Weights of a small image classifier.
Model: arch convnext, patch size [4, 4], widths [96, 192, 384].
Rows from block 8 of a small image classifier, named by matrix and row number. Rows with one number belong to one neuron. Each number is 500 + 25 x the weight over its row's rms, rounded and kept within 0 to 999. All counts start at 0. Numbers have three digits each.
After each neuron's rows are labels from the 100 images, of 14976, where the neuron reaches its highest value: "strongest on" is what is common among them. Only what is clearly more common there than usual is listed. The data: microscope photos of single blood and bone marrow cells. In brackets: how many of the 100, against the usual share in percent.
# fc1: MLP up (model.blocks.8.mlp.fc1.weight, 768x192), inputs 0-95
# fc2: MLP down (model.blocks.8.mlp.fc2.weight, 192x768, transposed), outputs 0-95

fc1.194:494516543553499503462506567502515496513481491519567466452497512500491508494485499486488498477529478479518520500487478545538499503484486485475471541456476431501491535525496504470511461510500467505520515507473467509492496465511503515503452465509483470507501499498450459514507515496497480488
fc2.194:533494492516485502529495545514511471478516525493482439468530472493528507551514452531485528464466538476485521477467469489497530516471485485518509474510494472440471518525531482503477505520556548469486555546516504498517492458474458482473500522489489529507500499531506475439488494499469475491
strongest on: cell type: artefact (25 vs 9.8)

fc1.509:517567491547472502496463496465511525460511521495474505467460539466482515496496454508512551498545491483471508504449461461472469530483487498481559478517516509484503512472493437546524477485488459505484493472510493501460510507474523492522521483454439495482505498512523415483514532504490458496
fc2.509:494513480520505539523462463468548478536476464499507481508493470517515485528477533528478486447502495484520493498479501500469474520524487506470512518476515476463500496525515567485481493525458453548484567452475467440504485488472505521448511446446540519454489504495543487460475521510465478517
strongest on: cell type: artefact (26 vs 9.8)

fc1.598:506518484517512477509504470482529535504531506508466480483546500502509515507491476510530499493519463499489440514509506519470533496479526519490483498462494463540480519511575501515508500495480498497548469526530486496462510490473535440546480464476498499514515477488512469488481527552536468485
fc2.598:519479516493478538539481481508535494522503498491509472484486517552512450526492485497521515513467521495482510473504497515471517502468507513456528546513502482552490487520536446506526489507521523520487546481517484466474562522542500463486509458522529541550505487506500532516490471537521476491
strongest on: cell type: lymphocyte (36 vs 15.3)

fc1.41:487420522529518506475534463498509453523506529512527527493504507490490441529509504531549484439492436503521506489440467446506499464503527510523520498542496493482515493458512506497472504504491474467494499494542483491497459498508452513543523492522516500513532531493547497501494512486505526525
fc2.41:500516510494489475468494532534552536536518488527484523468498491489502485535526499508489526526543506486544515522455494541495468500476487514500508483477511497481501551527442500501499482483463527504463494491513484556499493474542467505515518487538483542489505517460524535446505516464498483491
strongest on: smear: peripheral blood (100 vs 16.2); cell type: segmented neutrophil (52 vs 20)

fc1.749:488480453488475476516446522485480549473504505493439494479511505515504495497514521518499487510502488507525504480438524530495495519532478510505516524458477498446505490413523547483508498465510488528497478481510482517500514503531532434492492481455473458483520475509492486504472506502483500547
fc2.749:502521511536504547469465467481454498545490491514483495502513499497529518505471497499435510519472497497480492535476512529543506547505452517495500448460491496463478480521474509476519524503483522440509499528523477462464481486503433497526466513508531472467487476492479496481528496552521552472
strongest on: smear: peripheral blood (96 vs 16.2)

fc1.303:493539476505513544483531457514520448501495500472516488495464517500488491535521472468483471471490495481512516525498555501509465534518462530471522501467519480507503522500501464512478482500463475456521527469568499482537459508478491478522451500467472500463542479471483472499516496493557466468
fc2.303:479519522535504501496477468533472512538546490488502445538472506495487464493503536507511499486481514447476518483482551480480528493559476483499502510537536486484505485508547495461533486524519468532543529472565478492520471483517509473492504501491522532493486501498492439489507520458500500532
strongest on: cell type: artefact (25 vs 9.8)

fc1.650:508526503538491499508518518477458497485500525486500531482476512539535498523538481511517480451482489479496472516479478528498519524463512514492506492456521485476550497519481514515519515489537546519490499524505490483502481461519517510528447468483503478508524516522466512516494500464512493493
fc2.650:478485536487532531496483482480507495514500471442516484528466554509503528505506483517483497482549526491519538503484482466473517532464520484465476471500448525522508493502496507518480478485523523546526524562504491532541498521504490516544541480490479497525466567504466545485491520493524500504
strongest on: cell type: artefact (27 vs 9.8)

fc1.482:512541508503504508505451496534485494497488492464520483513509546515552476536514507484445538465506501478519582524466513521488524526492544510512449493477448471519435510497462507496510475517532520481479490482549471522483491486518508494482490497548519528570505518547500528497490508471484510521
fc2.482:504533496522472472545498503456499510493461506487505485482510536509497544493554559497505539468478498509478485493490506538515479514522505490471512484520563530565441483488485480498499546497512524521498465521526508533530493495517489526531530490518557512441524498453511489495517485510529488447
strongest on: cell type: lymphocyte (45 vs 15.3)

fc1.33:490481491466486475547471506484483522510474464560497523537532481524493468500563496486506471472454511489489508492490513475466467495556513520464516540486506506496502541458507522487525510537482489525502487480470479496481519535540506511486535468459490509499481474521501528497480459486457480513
fc2.33:506499508498507477526484532527548505471501498497535486491559495532498480489484507505473549510475505511455476491467533511513528500479505481471528508451467511441535509496480529491488527512456502475502507491550482517502476514499548534510485500509544524515491478473465514512506489513485501523
strongest on: cell type: artefact (28 vs 9.8)

fc1.595:524493476519499457491518462475474481555486493490519532543526475508521496522507487479541500475550564514486514546527507506468492471502497515500479509495491511481488456519473538471488511510515494513480520513488480489508481494515522507497451476517518517522510524503498517538486497469458471461
fc2.595:490478503475486491490452505529528520471478473515496516474533487452467517526493469482479536468551512494488480509485560482521524550513490489505498465502501455538509516522486484489528490497552519490465493525479493511512496470499518451514507485537513507521491472478544485462462537516505511535
strongest on: cell type: artefact (26 vs 9.8)

fc1.149:514497469512497499496501508507493535499466448496465557476502490482503468496456465518474502483532465475492513519468491500472524489504467504460484482519467475479497487526515568518508504489500523450527559494492466468481480443537479509476485475555504544487502507461512465510474486490476534494
fc2.149:520534504457524512496524493541470478506509454506493514499560477498509536500510511521546480503473535539499499494517477541504517523502478505480514488446528500462499490536497463534484526508505555505492504513503497530495497531500555543524476513522577515472488492505514504510541540527483524498
strongest on: cell type: lymphocyte (46 vs 15.3)

fc1.631:456507506489495481518540480510534490531544516511539481481523536499515463515528477515529493522547495539475506447478505516525592526503531502458494509476519532463496470527509489481485486485518488481509462488473537490511526513484465509525526515511543480523477486549515508500505445533526553487
fc2.631:498463514509517455464530471554453503450471530511484466520469498534467493539501484531527539502476417474491514479531539476528488517435508513503490510518528512490507508487504532504526490474516491472513489489506524518499471521494495481516499461483493523497491483505471522500468479483540502501
strongest on: cell type: artefact (27 vs 9.8)

fc1.663:457481477524512497460495498518501532490522513528512511510525446517523492450543459511501525509472445533530513498474486494474496521473480458511529525494484522501517463502532515494499477530523449507482514498481485498523466502508518480486522445477503486545517493501513486482465540529489492503
fc2.663:480536536496530566532474501521516510439500490497459476488521481528465490538478521483515507540522505485502461546530503508514533499439495464472491496558486522488501498474467510477506547514490501516507526518500507494498494529535538536499530483502535540516501522536475519525534521486536463478
strongest on: cell type: artefact (30 vs 9.8)

fc1.688:530509527547525517468518478480505533546501469469486511495518507487489481531520517492505489532495551431483497489537527477499509514508547462505514492542530436485494488489513497522469503512507480500519548551504508504488481497487451509486487492522515445497540454519483479514549450487479530512
fc2.688:484456481499471478508478513502516503472509483531516492524514518506465509511482494493512547450511455499504495441502446487490486480490495513507468511465482514483498503481531461501523573485496522480456517471526517464496495495490503518454429445505495527519508493490473543497498511530514539475
strongest on: cell type: lymphocyte (36 vs 15.3)

fc1.421:497456505538469524471521533514493508483469503504563520486490462488502475502516468495514475499532523487492526523520519459528530491515506492529514536483526467488514467505529430499496499475481442537469514472451524492464526523518517457474535485493456499471487505536471465535475495475477492494
fc2.421:463479521537545462478516536498529507488478493503489506496511508444507491468505529494484507518489465539531514512483471536547516500511521507503495536523472489484468481511538496493556521501500503527490528451508458489498496494506505478474477481508537484489452515463547526487512511542472500491
strongest on: cell type: lymphocyte (42 vs 15.3)

fc1.759:472539483478481499476487472498536461491470557506512504476499528464497492485505511525504572522490526499504535469500488491493475517454483484444511457512545469492517531487457499523512515479486460498491477521506481512502483524497528495545510481460474570498488485536528476490462475480500470483
fc2.759:493486549531490485498545540559479523518506538517464528495488494542501489471481520548509454497448535505493479507523523480534480452499477505491514516480501503448502487496534500501476497481484455477537536487535516439489539509515567548518479502455482515530489532518504486527501515482552497498
strongest on: cell type: lymphocyte (41 vs 15.3)

fc1.215:484483550490539469510512514533477477479447485533512519508525498493498514501521462509507502465507489491518526466492456498477501459484504459512507475469489501541510486533500468491438530462490479498450490495481477495502480519495501531513515512457480529494517474563525517524521514490455517477
fc2.215:490432490495514505485488516490540498509521514517547513500520561533511500515483464531505488502492519528474491511499478499531518509473537482454538533540497453534523508500492488454530517482474465534499452490497506480486484493548484497510477526499502494473480554496483509485511517497517494474
strongest on: cell type: artefact (31 vs 9.8)

fc1.214:446513487501469512518449521499538497503517477516535480509489487491494499513506504480495515530545471526513494498463477476506506469508464511482492536518528483494534477449502537543508471472487509527478479480560439448518495541507508463485489495503509523466509478510511524503453491498507518519
fc2.214:486530510507546487495510497532504544498482508466505489513483447481459506475511457509479449515517503464461469495508534504487474489492522492540483512488526538551475533536494498558496472479514518482544496475464507504489508496515524528521499488483520518547492515493551489503546514503488532505
strongest on: cell type: lymphocyte (41 vs 15.3)

fc1.360:477524505460501496533525471496518478494571521511518509510521520483457498578510497490537474510473492535486502541469527556474463492515551490460520464456515480534509514499520517493469507507497499502436508548488489531527481456513487517483501520518481491496531545546500462516478425533497520513
fc2.360:447512479524526483463498471503508472506514515466474508474523458494503507500512510525487482538466521473501518523530523529500529553518501485496490518489545501468499551515541488501518471472505455499514512481489505477516481556468455508557546492500449521508502499577509515537494507497544462475
strongest on: cell type: artefact (26 vs 9.8)

fc1.376:464536513510464486580491491545493510526513468492460494466525461498507457504511491490461482499510544478515500510478487494497498513483519544501512503545492477449528523491510497491489513504518473479506525492483467482505476501496492509485471484507486500500505528501506455545505513475490447509
fc2.376:458521510473533466567501495489506511465518460570535438523489516472479499509493469468479486529493488528516534486535529522530516505480500543492524496513495495485503516480516489483485509460494526458518487527560516515461505514498480503485497501490498530478493482491472532508523482489513473489
strongest on: cell type: artefact (30 vs 9.8)

fc1.29:511517495473508471467519448460494537486502543477503463476482484510474525531549485505469512527511465465508463466512516516487455546496498458498522478512518482469537495488493526519504498486491469494531518538498466521523535494458510513544522456489491490507494490453529505491524481502497461497
fc2.29:485513535498461516524484476478506508506440427529482523517485486499482479494469479473482475524473498499485450475515480485534532491497537487529462515504489536493477488493508491439533484553510478473511523485481489473462515512474512504531461541549464506457497538506507517526511493488505516500
strongest on: cell type: artefact (28 vs 9.8)

fc1.374:501542511550515509469509486582545465518456459494522464472497510524523544516528513522510485495456486534536506468518475504493514509470503540501460473511490498499500468527528480430487486514456475515465503534524488496553507474512503480508527515475505528522525507466522514521493470452469507497
fc2.374:574465522476505520501464506541540481492534536502479505464511567487486515536486528515510512529508477506484496494475446512506561431500494461497470501530503529480472511503501523510469484519484530497528491488475428479514499516505496478515462498477475484525520523508520504461526531484482530477
strongest on: cell type: blast (26 vs 6.1)

fc1.152:483521464497458506453523532487530445496509533501514470497496485574536519535508531476492466535515508508481458508521523552527490495502530490499493501534506499451486508486486506478533539555491481509484511524534495501482501516458503459489501498534459477506468449498548505478508475510494483501
fc2.152:499480479486494519517485487519482524518539514508488490513494491501547527505489497453488492516531500517518500509490506511506506486471517492516487523506496510484448522552486479488513422525483529514492531511478493500529499472534507504484467510435528479502478544492466491499410518508512558467
strongest on: smear: peripheral blood (75 vs 16.2)

fc1.330:536484524465505528531453530491526506445558486460542478498466506472500466492453471523546513545445498523511503502549483507498443469509508472488474505509475485502481502494536481472502523498461491500481485534525499506486503458545501486497495553510483513517523530524479489513517501488453514489
fc2.330:541478467501535444513519506468492489546554492484477494486524530512475499507462504531501505504520487507546471534525500508491509487484516534508497496508487517524502495500530513478537474493470531533519532472549483546551486521482468517485472521480476520463489481493573523516479519539458485490
strongest on: cell type: lymphocyte (35 vs 15.3)

fc1.477:505518520521458487490486512513519467516478498517485462477519505504505467507501519475464471496515503567493485510486516550528477473487485504536463463507436515538508488522510539524477518562538484509484496538499511459566505514509467500497535506527503477512464515523511486475541493494486487507
fc2.477:523490526524520485525535536485508500487523546504478488534523507480568515494534509468467466506516478530502480457488492471481513494508501477471497490513479511473475472520430482484518463513489532514468479559492534526515500509545529495528521531540475491524491479507523520536504488495514488484
strongest on: smear: peripheral blood (100 vs 16.2); cell type: segmented neutrophil (42 vs 20)

fc1.685:493525516515489489525498497525520508480524518443472557480502470466459526544478477488550508491535514469480499535504474543509472510475467481484492523494500540550513506478488560509498516472502493480526514529520457493537489476489457515483517558518509474511529512487505472533461497480450535501
fc2.685:486540480561538488461505483486506510485510483495508510531516512487470486511466524508565442513494503541448495512526501470492467520509503493518510516488491519472504501513526454505530480502509476542501472490515454505501496467499522527475521519521471507488544472468471513503513510504512474523
strongest on: cell type: lymphocyte (43 vs 15.3)

fc1.708:561500474491521527520580504467472506459457504472484501521523503501478467482502492513489506490503498539511507515500499477500509480485477453530501519501494504565512467488497468509466545483467509532505510535513490527538508505496494532522482536457506493509507530535541530481545472481476490475
fc2.708:471532501447510531502461490480485494470510499515466459514504512503511497523489532503467537523524478443504467546488532468461509453521513531462501468554498549493510475500559534523501488507501506511464491537467488513469552491493527492485485512482461499526473488486499506492471517504495481470
strongest on: smear: peripheral blood (81 vs 16.2); cell type: segmented neutrophil (40 vs 20)

fc1.456:511485493507456530478497487498446476468465524473519531468468495533526433546521502471498487511496500510490502540510504511523495550531510506495519465521532480505519517493484518483531521534506509496494542525515464495495456488516527469550504505515483499504540524482446551492520481496493494491
fc2.456:508471517537478477495458459493479516512513527480497490494525516511445503490478534468489473453516554504523505509506524468518527498539514478446500452511530509509511490484453513488502478477543516517510516509506500489494501476482470508505473494482508509477539506515469460518528475520505549500
strongest on: cell type: lymphocyte (39 vs 15.3)

fc1.613:505442494511521507484507503488484506511559514533520513494489547497525529521512500486501490473477436430500477524491448518503491485508484512529503507529506484491514493499478514499482540461495499451498504487474494464511478457540495493525488522477518481498494490522511487522473454528512500498
fc2.613:495503511509492535460513534468506481525521509492482481462497492521499493520529475548530529509472511476497446472462500522480522503491472537525485473507503528495566512534558521533491491476440478492506509485485467509506507471510459519483471493541465485473524504514519556438517520466500504546
strongest on: smear: peripheral blood (98 vs 16.2); cell type: segmented neutrophil (42 vs 20)

fc1.589:513490442503467512512486503489482505493519495495523458489544502545513536530496489484514544478466515480508507524506514462494516496520490436514488517479517476522527517514520521477503540495464449522467468512511525476479482473504442486443497518513536488519506442506515488496499511501503526466
fc2.589:537469546483479465504439508484530501528522525521491432495484515522489497562455535472504497493500507459511468519442504526498515525495500462526460493540525526485529474497514526483485437481495460507485536497466485543513490467443508540500521474524522527474485494480543505499505513536500515519
strongest on: smear: peripheral blood (98 vs 16.2); cell type: segmented neutrophil (55 vs 20)

fc1.752:539473506521465507529439511480484487473455532488545482488469487535515517549497493456500503510464474503515509505511514451488464492493472474467522506474491534509505498493494491519484503543519507480483438506486452498430524490525491505497522486470549496508510460509509477479512484526478548543
fc2.752:509479509457506499526513546533465507520497520512509451491517496519458525504484519475509489523516459486481513487507501533443472493541470490550510465487529496483461502486511538534499471515468478537506527454549511516499563451544508508537525484502468478518487501518526484511493539508497525511
strongest on: smear: peripheral blood (99 vs 16.2)

fc1.86:496492522498445477484477532493551509506510531503523503512520482455488528523477487500484524516469482494498530499487475511460516524518510468491496544482500499500533471475528549567491500526497517506493466510509466513488519521516497496481475473437519524478490477477457508512468529523508508501
fc2.86:509490501538494521507507529560502501478485526561499492487506494490435470496504489512491483514491523499467471540519483535487467490541525496530488504517539486499484495488503516476463527472514479508552465469484504455529501507499543501502518471481492489463494501483487486510516508484478519487
strongest on: cell type: artefact (26 vs 9.8)

fc1.11:440529531560434463483516498478544517503512471477487496443512524526526490480473505515536511496513517472516478505499486489496520522472491516521523467476477494472532517503458500511465509491470475501533472517491473527483546488516489493499534514450463582492473495481527459516485519473514524543
fc2.11:515483489508509513520486502489509554536501460476493500511518504461481463449501534498419487527500522482508475496492480520476514480494469515572495539486531493465486530476518488459489525473487499472483502473497481477439521507505496458488489501452500532479524500480484521487517512537513496488
strongest on: cell type: artefact (30 vs 9.8)

fc1.174:439471512501508483510500498509512516536526455497520473497516464519494479489474494543478459499500532529493471520487497495458498497457545518494501495496526547484476491497477505537484510497537557498527549545430491501509507461484509516478457520493519505492529508496499497511582462544527436550
fc2.174:494523525473460536469489499518488461475544524531488514502490489492516494502503503524484518477522484506531529514507522507465465524519509525505477484458499441469544496488488514494498502473478463469489511474488525525515514551512523479487465505538480493532484549541511543540512520517506507477
strongest on: cell type: artefact (31 vs 9.8)

fc1.166:479469497496478516534474509487551503501495497515521558511498459508508510487471480543478498501491543493494542516496457465504504495548512554515474528485490515480498524507512519514525469521502480506536501520526455515457472538533455534454461515521484513490485495519532480474482524496491473515
fc2.166:534472465504461508487447498526528498452487464470495475511549495495489504456513480487496442507529520498498504457493521547462440468510522524505545504462532464483483504492504532482538485500471480499482516508508511458518466520513457521468525505521484506505460462486454461501505458500490476500
strongest on: cell type: lymphocyte (36 vs 15.3)

fc1.37:471505534521464484517518483524502487505485506485556512501496548482471538498483453514498466550496518508510525500511482508469526434491469505533521459506512470495488487449507488523527483515502495432542482483517480524515487475535501468512542515516448489447482465510495461469495479482543549454
fc2.37:468522521444454475503531516468500518471511477505521489498508464541513476518528515515478492490472514515547546517458519450544522466514469504519540467479519444507481499514514496500525511495514483484461461471505511470553506493515506475504487525529501458453485492509537499510507505508523529504
strongest on: cell type: artefact (26 vs 9.8)

fc1.44:472456451540553522515494529525530545467548521541493501555522501502512482493492458468487508535499525507491485531567494497516499488484521503489528522505511502513527535501496544490477495486492494480503492551460510520508541480522530501480535480519476473562505505529542526469527502478471507490
fc2.44:535492475552464492552487488488533516540503508506498506475514464477471509531518543472496500490531513531499477450515510462530478454534522467492522475548532509525504512496522539498521472509497541504499510466522511489513476516514476518479511501500536472529445501508495484559487506527500501479
strongest on: cell type: lymphocyte (38 vs 15.3)

fc1.584:517484487530475491463480508490514483454482527499483506478500457534529475472496495508476494480520512508531462457498537519497470491535509477487458528515511511494504499437516444460496554490487502500553520459477469479516495527468494472552482505489496469530536513516514519515499487458478532504
fc2.584:448523500523524493570485468528489440498519497476488529505503514566530526503457536498495506489515518473502487486521516542485506492509541515461505493480515505510489499482440478494512476530435537518471494506496493495479506478521481498501483463509486500459522480485523522464462483503497502490
strongest on: cell type: artefact (33 vs 9.8)

fc1.205:533522481473510516501525502493511503525526546475476495484492498535482533498490496500512488494461514498510488504473536481515472524498524415529511465525486476475531478521510483506521505492543537500527548517453529504519482492525499490458548485501437499529498507514516505498505459497549543459
fc2.205:532530511492466546518508506453502481465503473519532501464524562545522527488513543484528507519491484464505505507488534488517535502497516539504450508519503466525529469501523506507476508528523481493465478488484493495523507482464533555470489502497455478453456532488498452481534516538474566493
strongest on: smear: peripheral blood (79 vs 16.2); cell type: segmented neutrophil (46 vs 20)

fc1.17:454500523531479495501484502477492523506493524495497535504470547493489588503496490536555458491467517516453490505529446512457487460505483475465481518493528497544480574500476506493523492508530518524515478513494448478499501464494536494486493518514486494498534494527515545527536468492493555483
fc2.17:463523510480485511509479486509475497503494468489476520528495483570464496505551513468504467495489492516499476490513501473507571504518536482485474542477505467464471535545528538511492430462507482527526515478497495477513508528506476457444453501516520476486520489530538514500542486527477540473
strongest on: cell type: artefact (32 vs 9.8)

fc1.137:517518498472508517531557519485469466499493501529494499458505537513515527521527442499500544544486538522513492483529498516496509516458558454504493535505516519499503489493487461510467518540503477458519490482507491557466491509506499505521502480482458498490486535512506500452493486494455489509
fc2.137:501480525466500505506485481492478518477490451522527533542480506496463529478468529512513523496471489508513486495514520467512479517505452539478490499491461481466552484459518502442566460549497512511528504484475435467516521495550510519507509517462494539557505525492493493499494470479531452431
strongest on: cell type: artefact (28 vs 9.8)

fc1.531:464490518465521520513474529503548501522511502478516513498488502498532526539486505463520503463479491539500530500472504466484504519507494496458478460474560473530532497465483477480468489514471520516473546503460436520514487501527501517503502566488491482499539507502505538526556510475456519519
fc2.531:517501517501482561553500487499467509496478468498545492493471463531530489478554583512478487493551479523518477507480499487510546532545526495515506481530527518498502459501491467510525499521487498522493500464540500496532496537490476525494506524451465511467521493547502481489514505534466535496
strongest on: cell type: lymphocyte (38 vs 15.3)

fc1.246:503556480437483540500566526468493474524483501496488492496507505491487498524504541494474551483498502507490474491511509478479503511496533460496488524528511506503494458509500532517502481500526522491510522473500471488482524508523500512558482537555475521514518580521524532488518468485487520490
fc2.246:488493456432481481470496464485485522494458510484475499497498497494485525511476486529520541496534502491541533484550494474527522456502522528446500513495506462477473478513498512481453489537545471519472525508502450523512436498485504475478523515519487503494475510503530478564482512499498503485
strongest on: smear: peripheral blood (98 vs 16.2); cell type: segmented neutrophil (48 vs 20)

fc1.89:488522512519528536502533491519471482487511492541515542474498487490493486491502501500494498486480482548511534499500485466461471437493507471503479527447491445471475517471495552519466499505485504492506563492518439498450511524506522513504503494497468480480493460519530515491506521465532468492
fc2.89:491456488484488492489480510538510435516495492491516519469464480491525522515467523518531482437510485498469507494459497530465478519503536505473536514509456531544524484500484485488483520486478483519475493490484523527500469481537495515522487499452476537509503468522525486482529530532557517455
strongest on: cell type: artefact (29 vs 9.8)

fc1.261:515535516444477504544542480519498533518522543475439510485512494507489477481529493505482523455472523482517486495482494537544523490510509510485466492526522491464511530476505514527481469556486510474486449432469518497527518513526489517505527499498492494522496525500491448479507507487511522479
fc2.261:477517531493435512513492507505527487482474548489472517500487474460526478486486511518474535489543485506439476549498512508519538474508491500524541478522506529546537519494484485509521493508491537486495487521522493514500483504529512509511470502523522480506502468467548503498512504503505543484
strongest on: smear: peripheral blood (100 vs 16.2); cell type: segmented neutrophil (57 vs 20)

fc1.717:508524490480487506492479484482456497549555478505522531483495533534521549497529472475451503542475556510500464489485534519485460505486504479525512515489476485527520515499515480460499497580525503499501477481548500482509519520503600479478515489508478545519492484529492516477480488503484502514
fc2.717:432513464480467471539502480510472486496481485511523520558485534490491589462546526495529460506491494507480470488509487471514475476518521536491503519467518511484517500529496494492502471474510529446498468487478518532499503542485536519531514524508529480512533545514472500513449555495492505492
strongest on: cell type: artefact (25 vs 9.8)

fc1.171:497485521515533485477531521489551510473475515471522535513514507476531494476450523506494515468501483513485521527534505503508496535517518502477509473499490500461513501496474567540515507519507492487491469520509494497497496486510492461449496491498507523478474493456498462455481531466469476510
fc2.171:491495522481489543502512507482506484493510486478484485471500534459447474446509484525466468508506511555486490501515461530493479487480511501555533483471491487467495521507516517511525503500486520461519504482517548472519499517486479474528489467489529497475501499505468537485518502551502424533
strongest on: cell type: lymphocyte (45 vs 15.3)

fc1.449:530511482524476565495480483537574490517538536533495531524514543491489501500456467488527473541517513467512530488488509481542466483490521468504475525486497527501507496487495522478488466495480503484493472486467479504502531497529495482528508500515520459498504469544506497497500476500476509533
fc2.449:466465504487474504537523504527497490471503455483509522512471510505497490521486539463536528460517476528507487514484528504489504549520469476529502510538500499513477550484478471508526477505523466548504503491548540462541517475523539496558521505478526519466457453482496542485480505557532503495
strongest on: cell type: artefact (26 vs 9.8)

fc1.651:460492485491492482485500452479540494498471497496495472505489492426499497509506484504512546507503473523467479480443497471505496493491504477468542468478510443450557497477465460531471452500478466513482532503504465509478544509530517498513522491476491510523498523518504531475493509503493485500
fc2.651:494470509517506497524499484537521487485434536550520481519476496481490498540506507467473560505506560498465519525523519478525494480481534466481500540488490526498509460459495502478459505546494526518514549482515502512481494471485541501452511489437485490477506525508502493520460504538509475521
strongest on: cell type: artefact (44 vs 9.8)

fc1.761:460528521472481463509459519490517478515534517507510505534521472480472487490484505460493481525513490542541467470510478493455473484515491539505541531514533520513548515482527518494486466491500482525485452518537474520495525485547496544499492488494461546478495470466512466479479524451519439484
fc2.761:501514491492535499552473510533490505490488466495516556497509494489539523521553461500469451531501476496464505522489503513517466485513478547517511476527529490475517507511487528459498494484487451525526480484499431469464519467474514513503488499496509473488433509535474510541465514465528467522
strongest on: cell type: artefact (28 vs 9.8)

fc1.726:530506545485476497508526491450492552493488530512490553492520498520499518514464462468516515537482478510537495511457533519477441513506502525471541523520538492499518558540507500505519458500514500527516531528502448475535517514507502483523529538548467513467467524489468538497446535511485507548
fc2.726:502479476505503549534527462525512519498493505453476525558479493528519510454460577535490522457458535493496529523519531518455491518523465516516488498518508523522506547493484553506531493499482497489485480524518506449494499513538504508472475523543508467518490488515499512487500490534523476485
strongest on: cell type: lymphocyte (42 vs 15.3)

fc1.72:495484535522498490478468513527509549503545496529511551502509480520488474557520450514489462467490479499513455523513508520532515464531468458532487502505497470476474522512518480484462489487466495498504563483497479499504496542511512517511519507541478506486506473459488542513480478482489503488
fc2.72:491488557535507483507456475473493499484521466464495546509505496414486489489480482491555543535525463477514466509466482456502503488530560509498447478504470493504474520481516479510498554540536500502521493508504501515454474484507502515506543526524484499516485481459519483485472489504493516498
strongest on: smear: peripheral blood (99 vs 16.2); cell type: myeloblast (27 vs 1.9)

fc1.462:520484499511497487504511516491520477451460512470500509471517531496538489513496491494476526522492476491461515481513531510493463504513505516478491538488522473467505542486532480537503512531493485528502471548527466456512526491506465549495512535508508499506516474551479521475472524510449475502
fc2.462:478482489494486472486501482563513465485517519467493540475513476512524503474491514491504493494508490489443479503509495465493521482472443447474505564491475490460536512485534485517514512511476502505466567532503470482476524456480479513483488482488476470518475510465439522489480522524501494469
strongest on: cell type: lymphocyte (42 vs 15.3)

fc1.150:492477526512492472489493472523531504507466536491552518470539520541494494530496497522505530475499508549519527506477494536500510488451526533487568482482472477522529467515495531460514502488473483433517496456500450485514503515513528530480530474498534537487520456481484566510537508525513503476
fc2.150:527504482509497517504529527521511554496509534478516515482459514495443524522536489539525467487516515468529508491525499488491474520462498496533473555504517479465531504484464525458499491498505488478491500490504502468541528480495494468531503545515491519429520489492496444475486508479541515491
strongest on: cell type: artefact (28 vs 9.8)

fc1.12:491438563492517503456525510539486499502530505501483491536505529500490497504482479489491515475467451464509526483491531509493518509482563533538482523476484497451516498495483475505481514501464490475499528519527473536507484476517507462473514504499455467534479538497546480472507498461507514456
fc2.12:469558531514534485488505482457495510468497470522507494511494477533481480502534472497518419545491523516496510505500529479547546505505510480567495489489475523521517505487485532493535493468492554515491490518486475493485480495547450537530484471520468471500487468500471507507547445522506453477
strongest on: cell type: lymphocyte (42 vs 15.3)

fc1.291:498560515571512559507484517502472485494530512537461505454458472508490469469446444505493536487500483520521499496511503491513454503472473503500508489481486501496512486495536520531509503508488496514527517531478500540504482517468512487493478498508475456493524500521475481467500461501502522440
fc2.291:508515472522495529508487484470441467500481508484467498569481493471506504516494529517506477490511545511557488501503498519466503454520544525542509518483500544469495526483512443506509490510518477502495515493490469485491465473489508479506494498509473487479514481526529453448495479471493543510
strongest on: cell type: lymphocyte (38 vs 15.3)

fc1.8:525518499488500524466497508532488480470518524525528503494505446485534518524511483527436546523510497514480496530495507503481500479484497524522460534493495498421478460502520513469516532519523496505470494528456456490494484510484505521498529476528494435472504484477478471468460494498501481503
fc2.8:477527484489465520508502516507541525494460473514456497520538522480517526518494492451507502510490491519496492462483512555486510511496489539539504516466510528500524542469478516501527443520508516525516474512479510554494498529516512506517508514519477515524484494483518480546501506504565524440
strongest on: smear: peripheral blood (94 vs 16.2); cell type: segmented neutrophil (47 vs 20)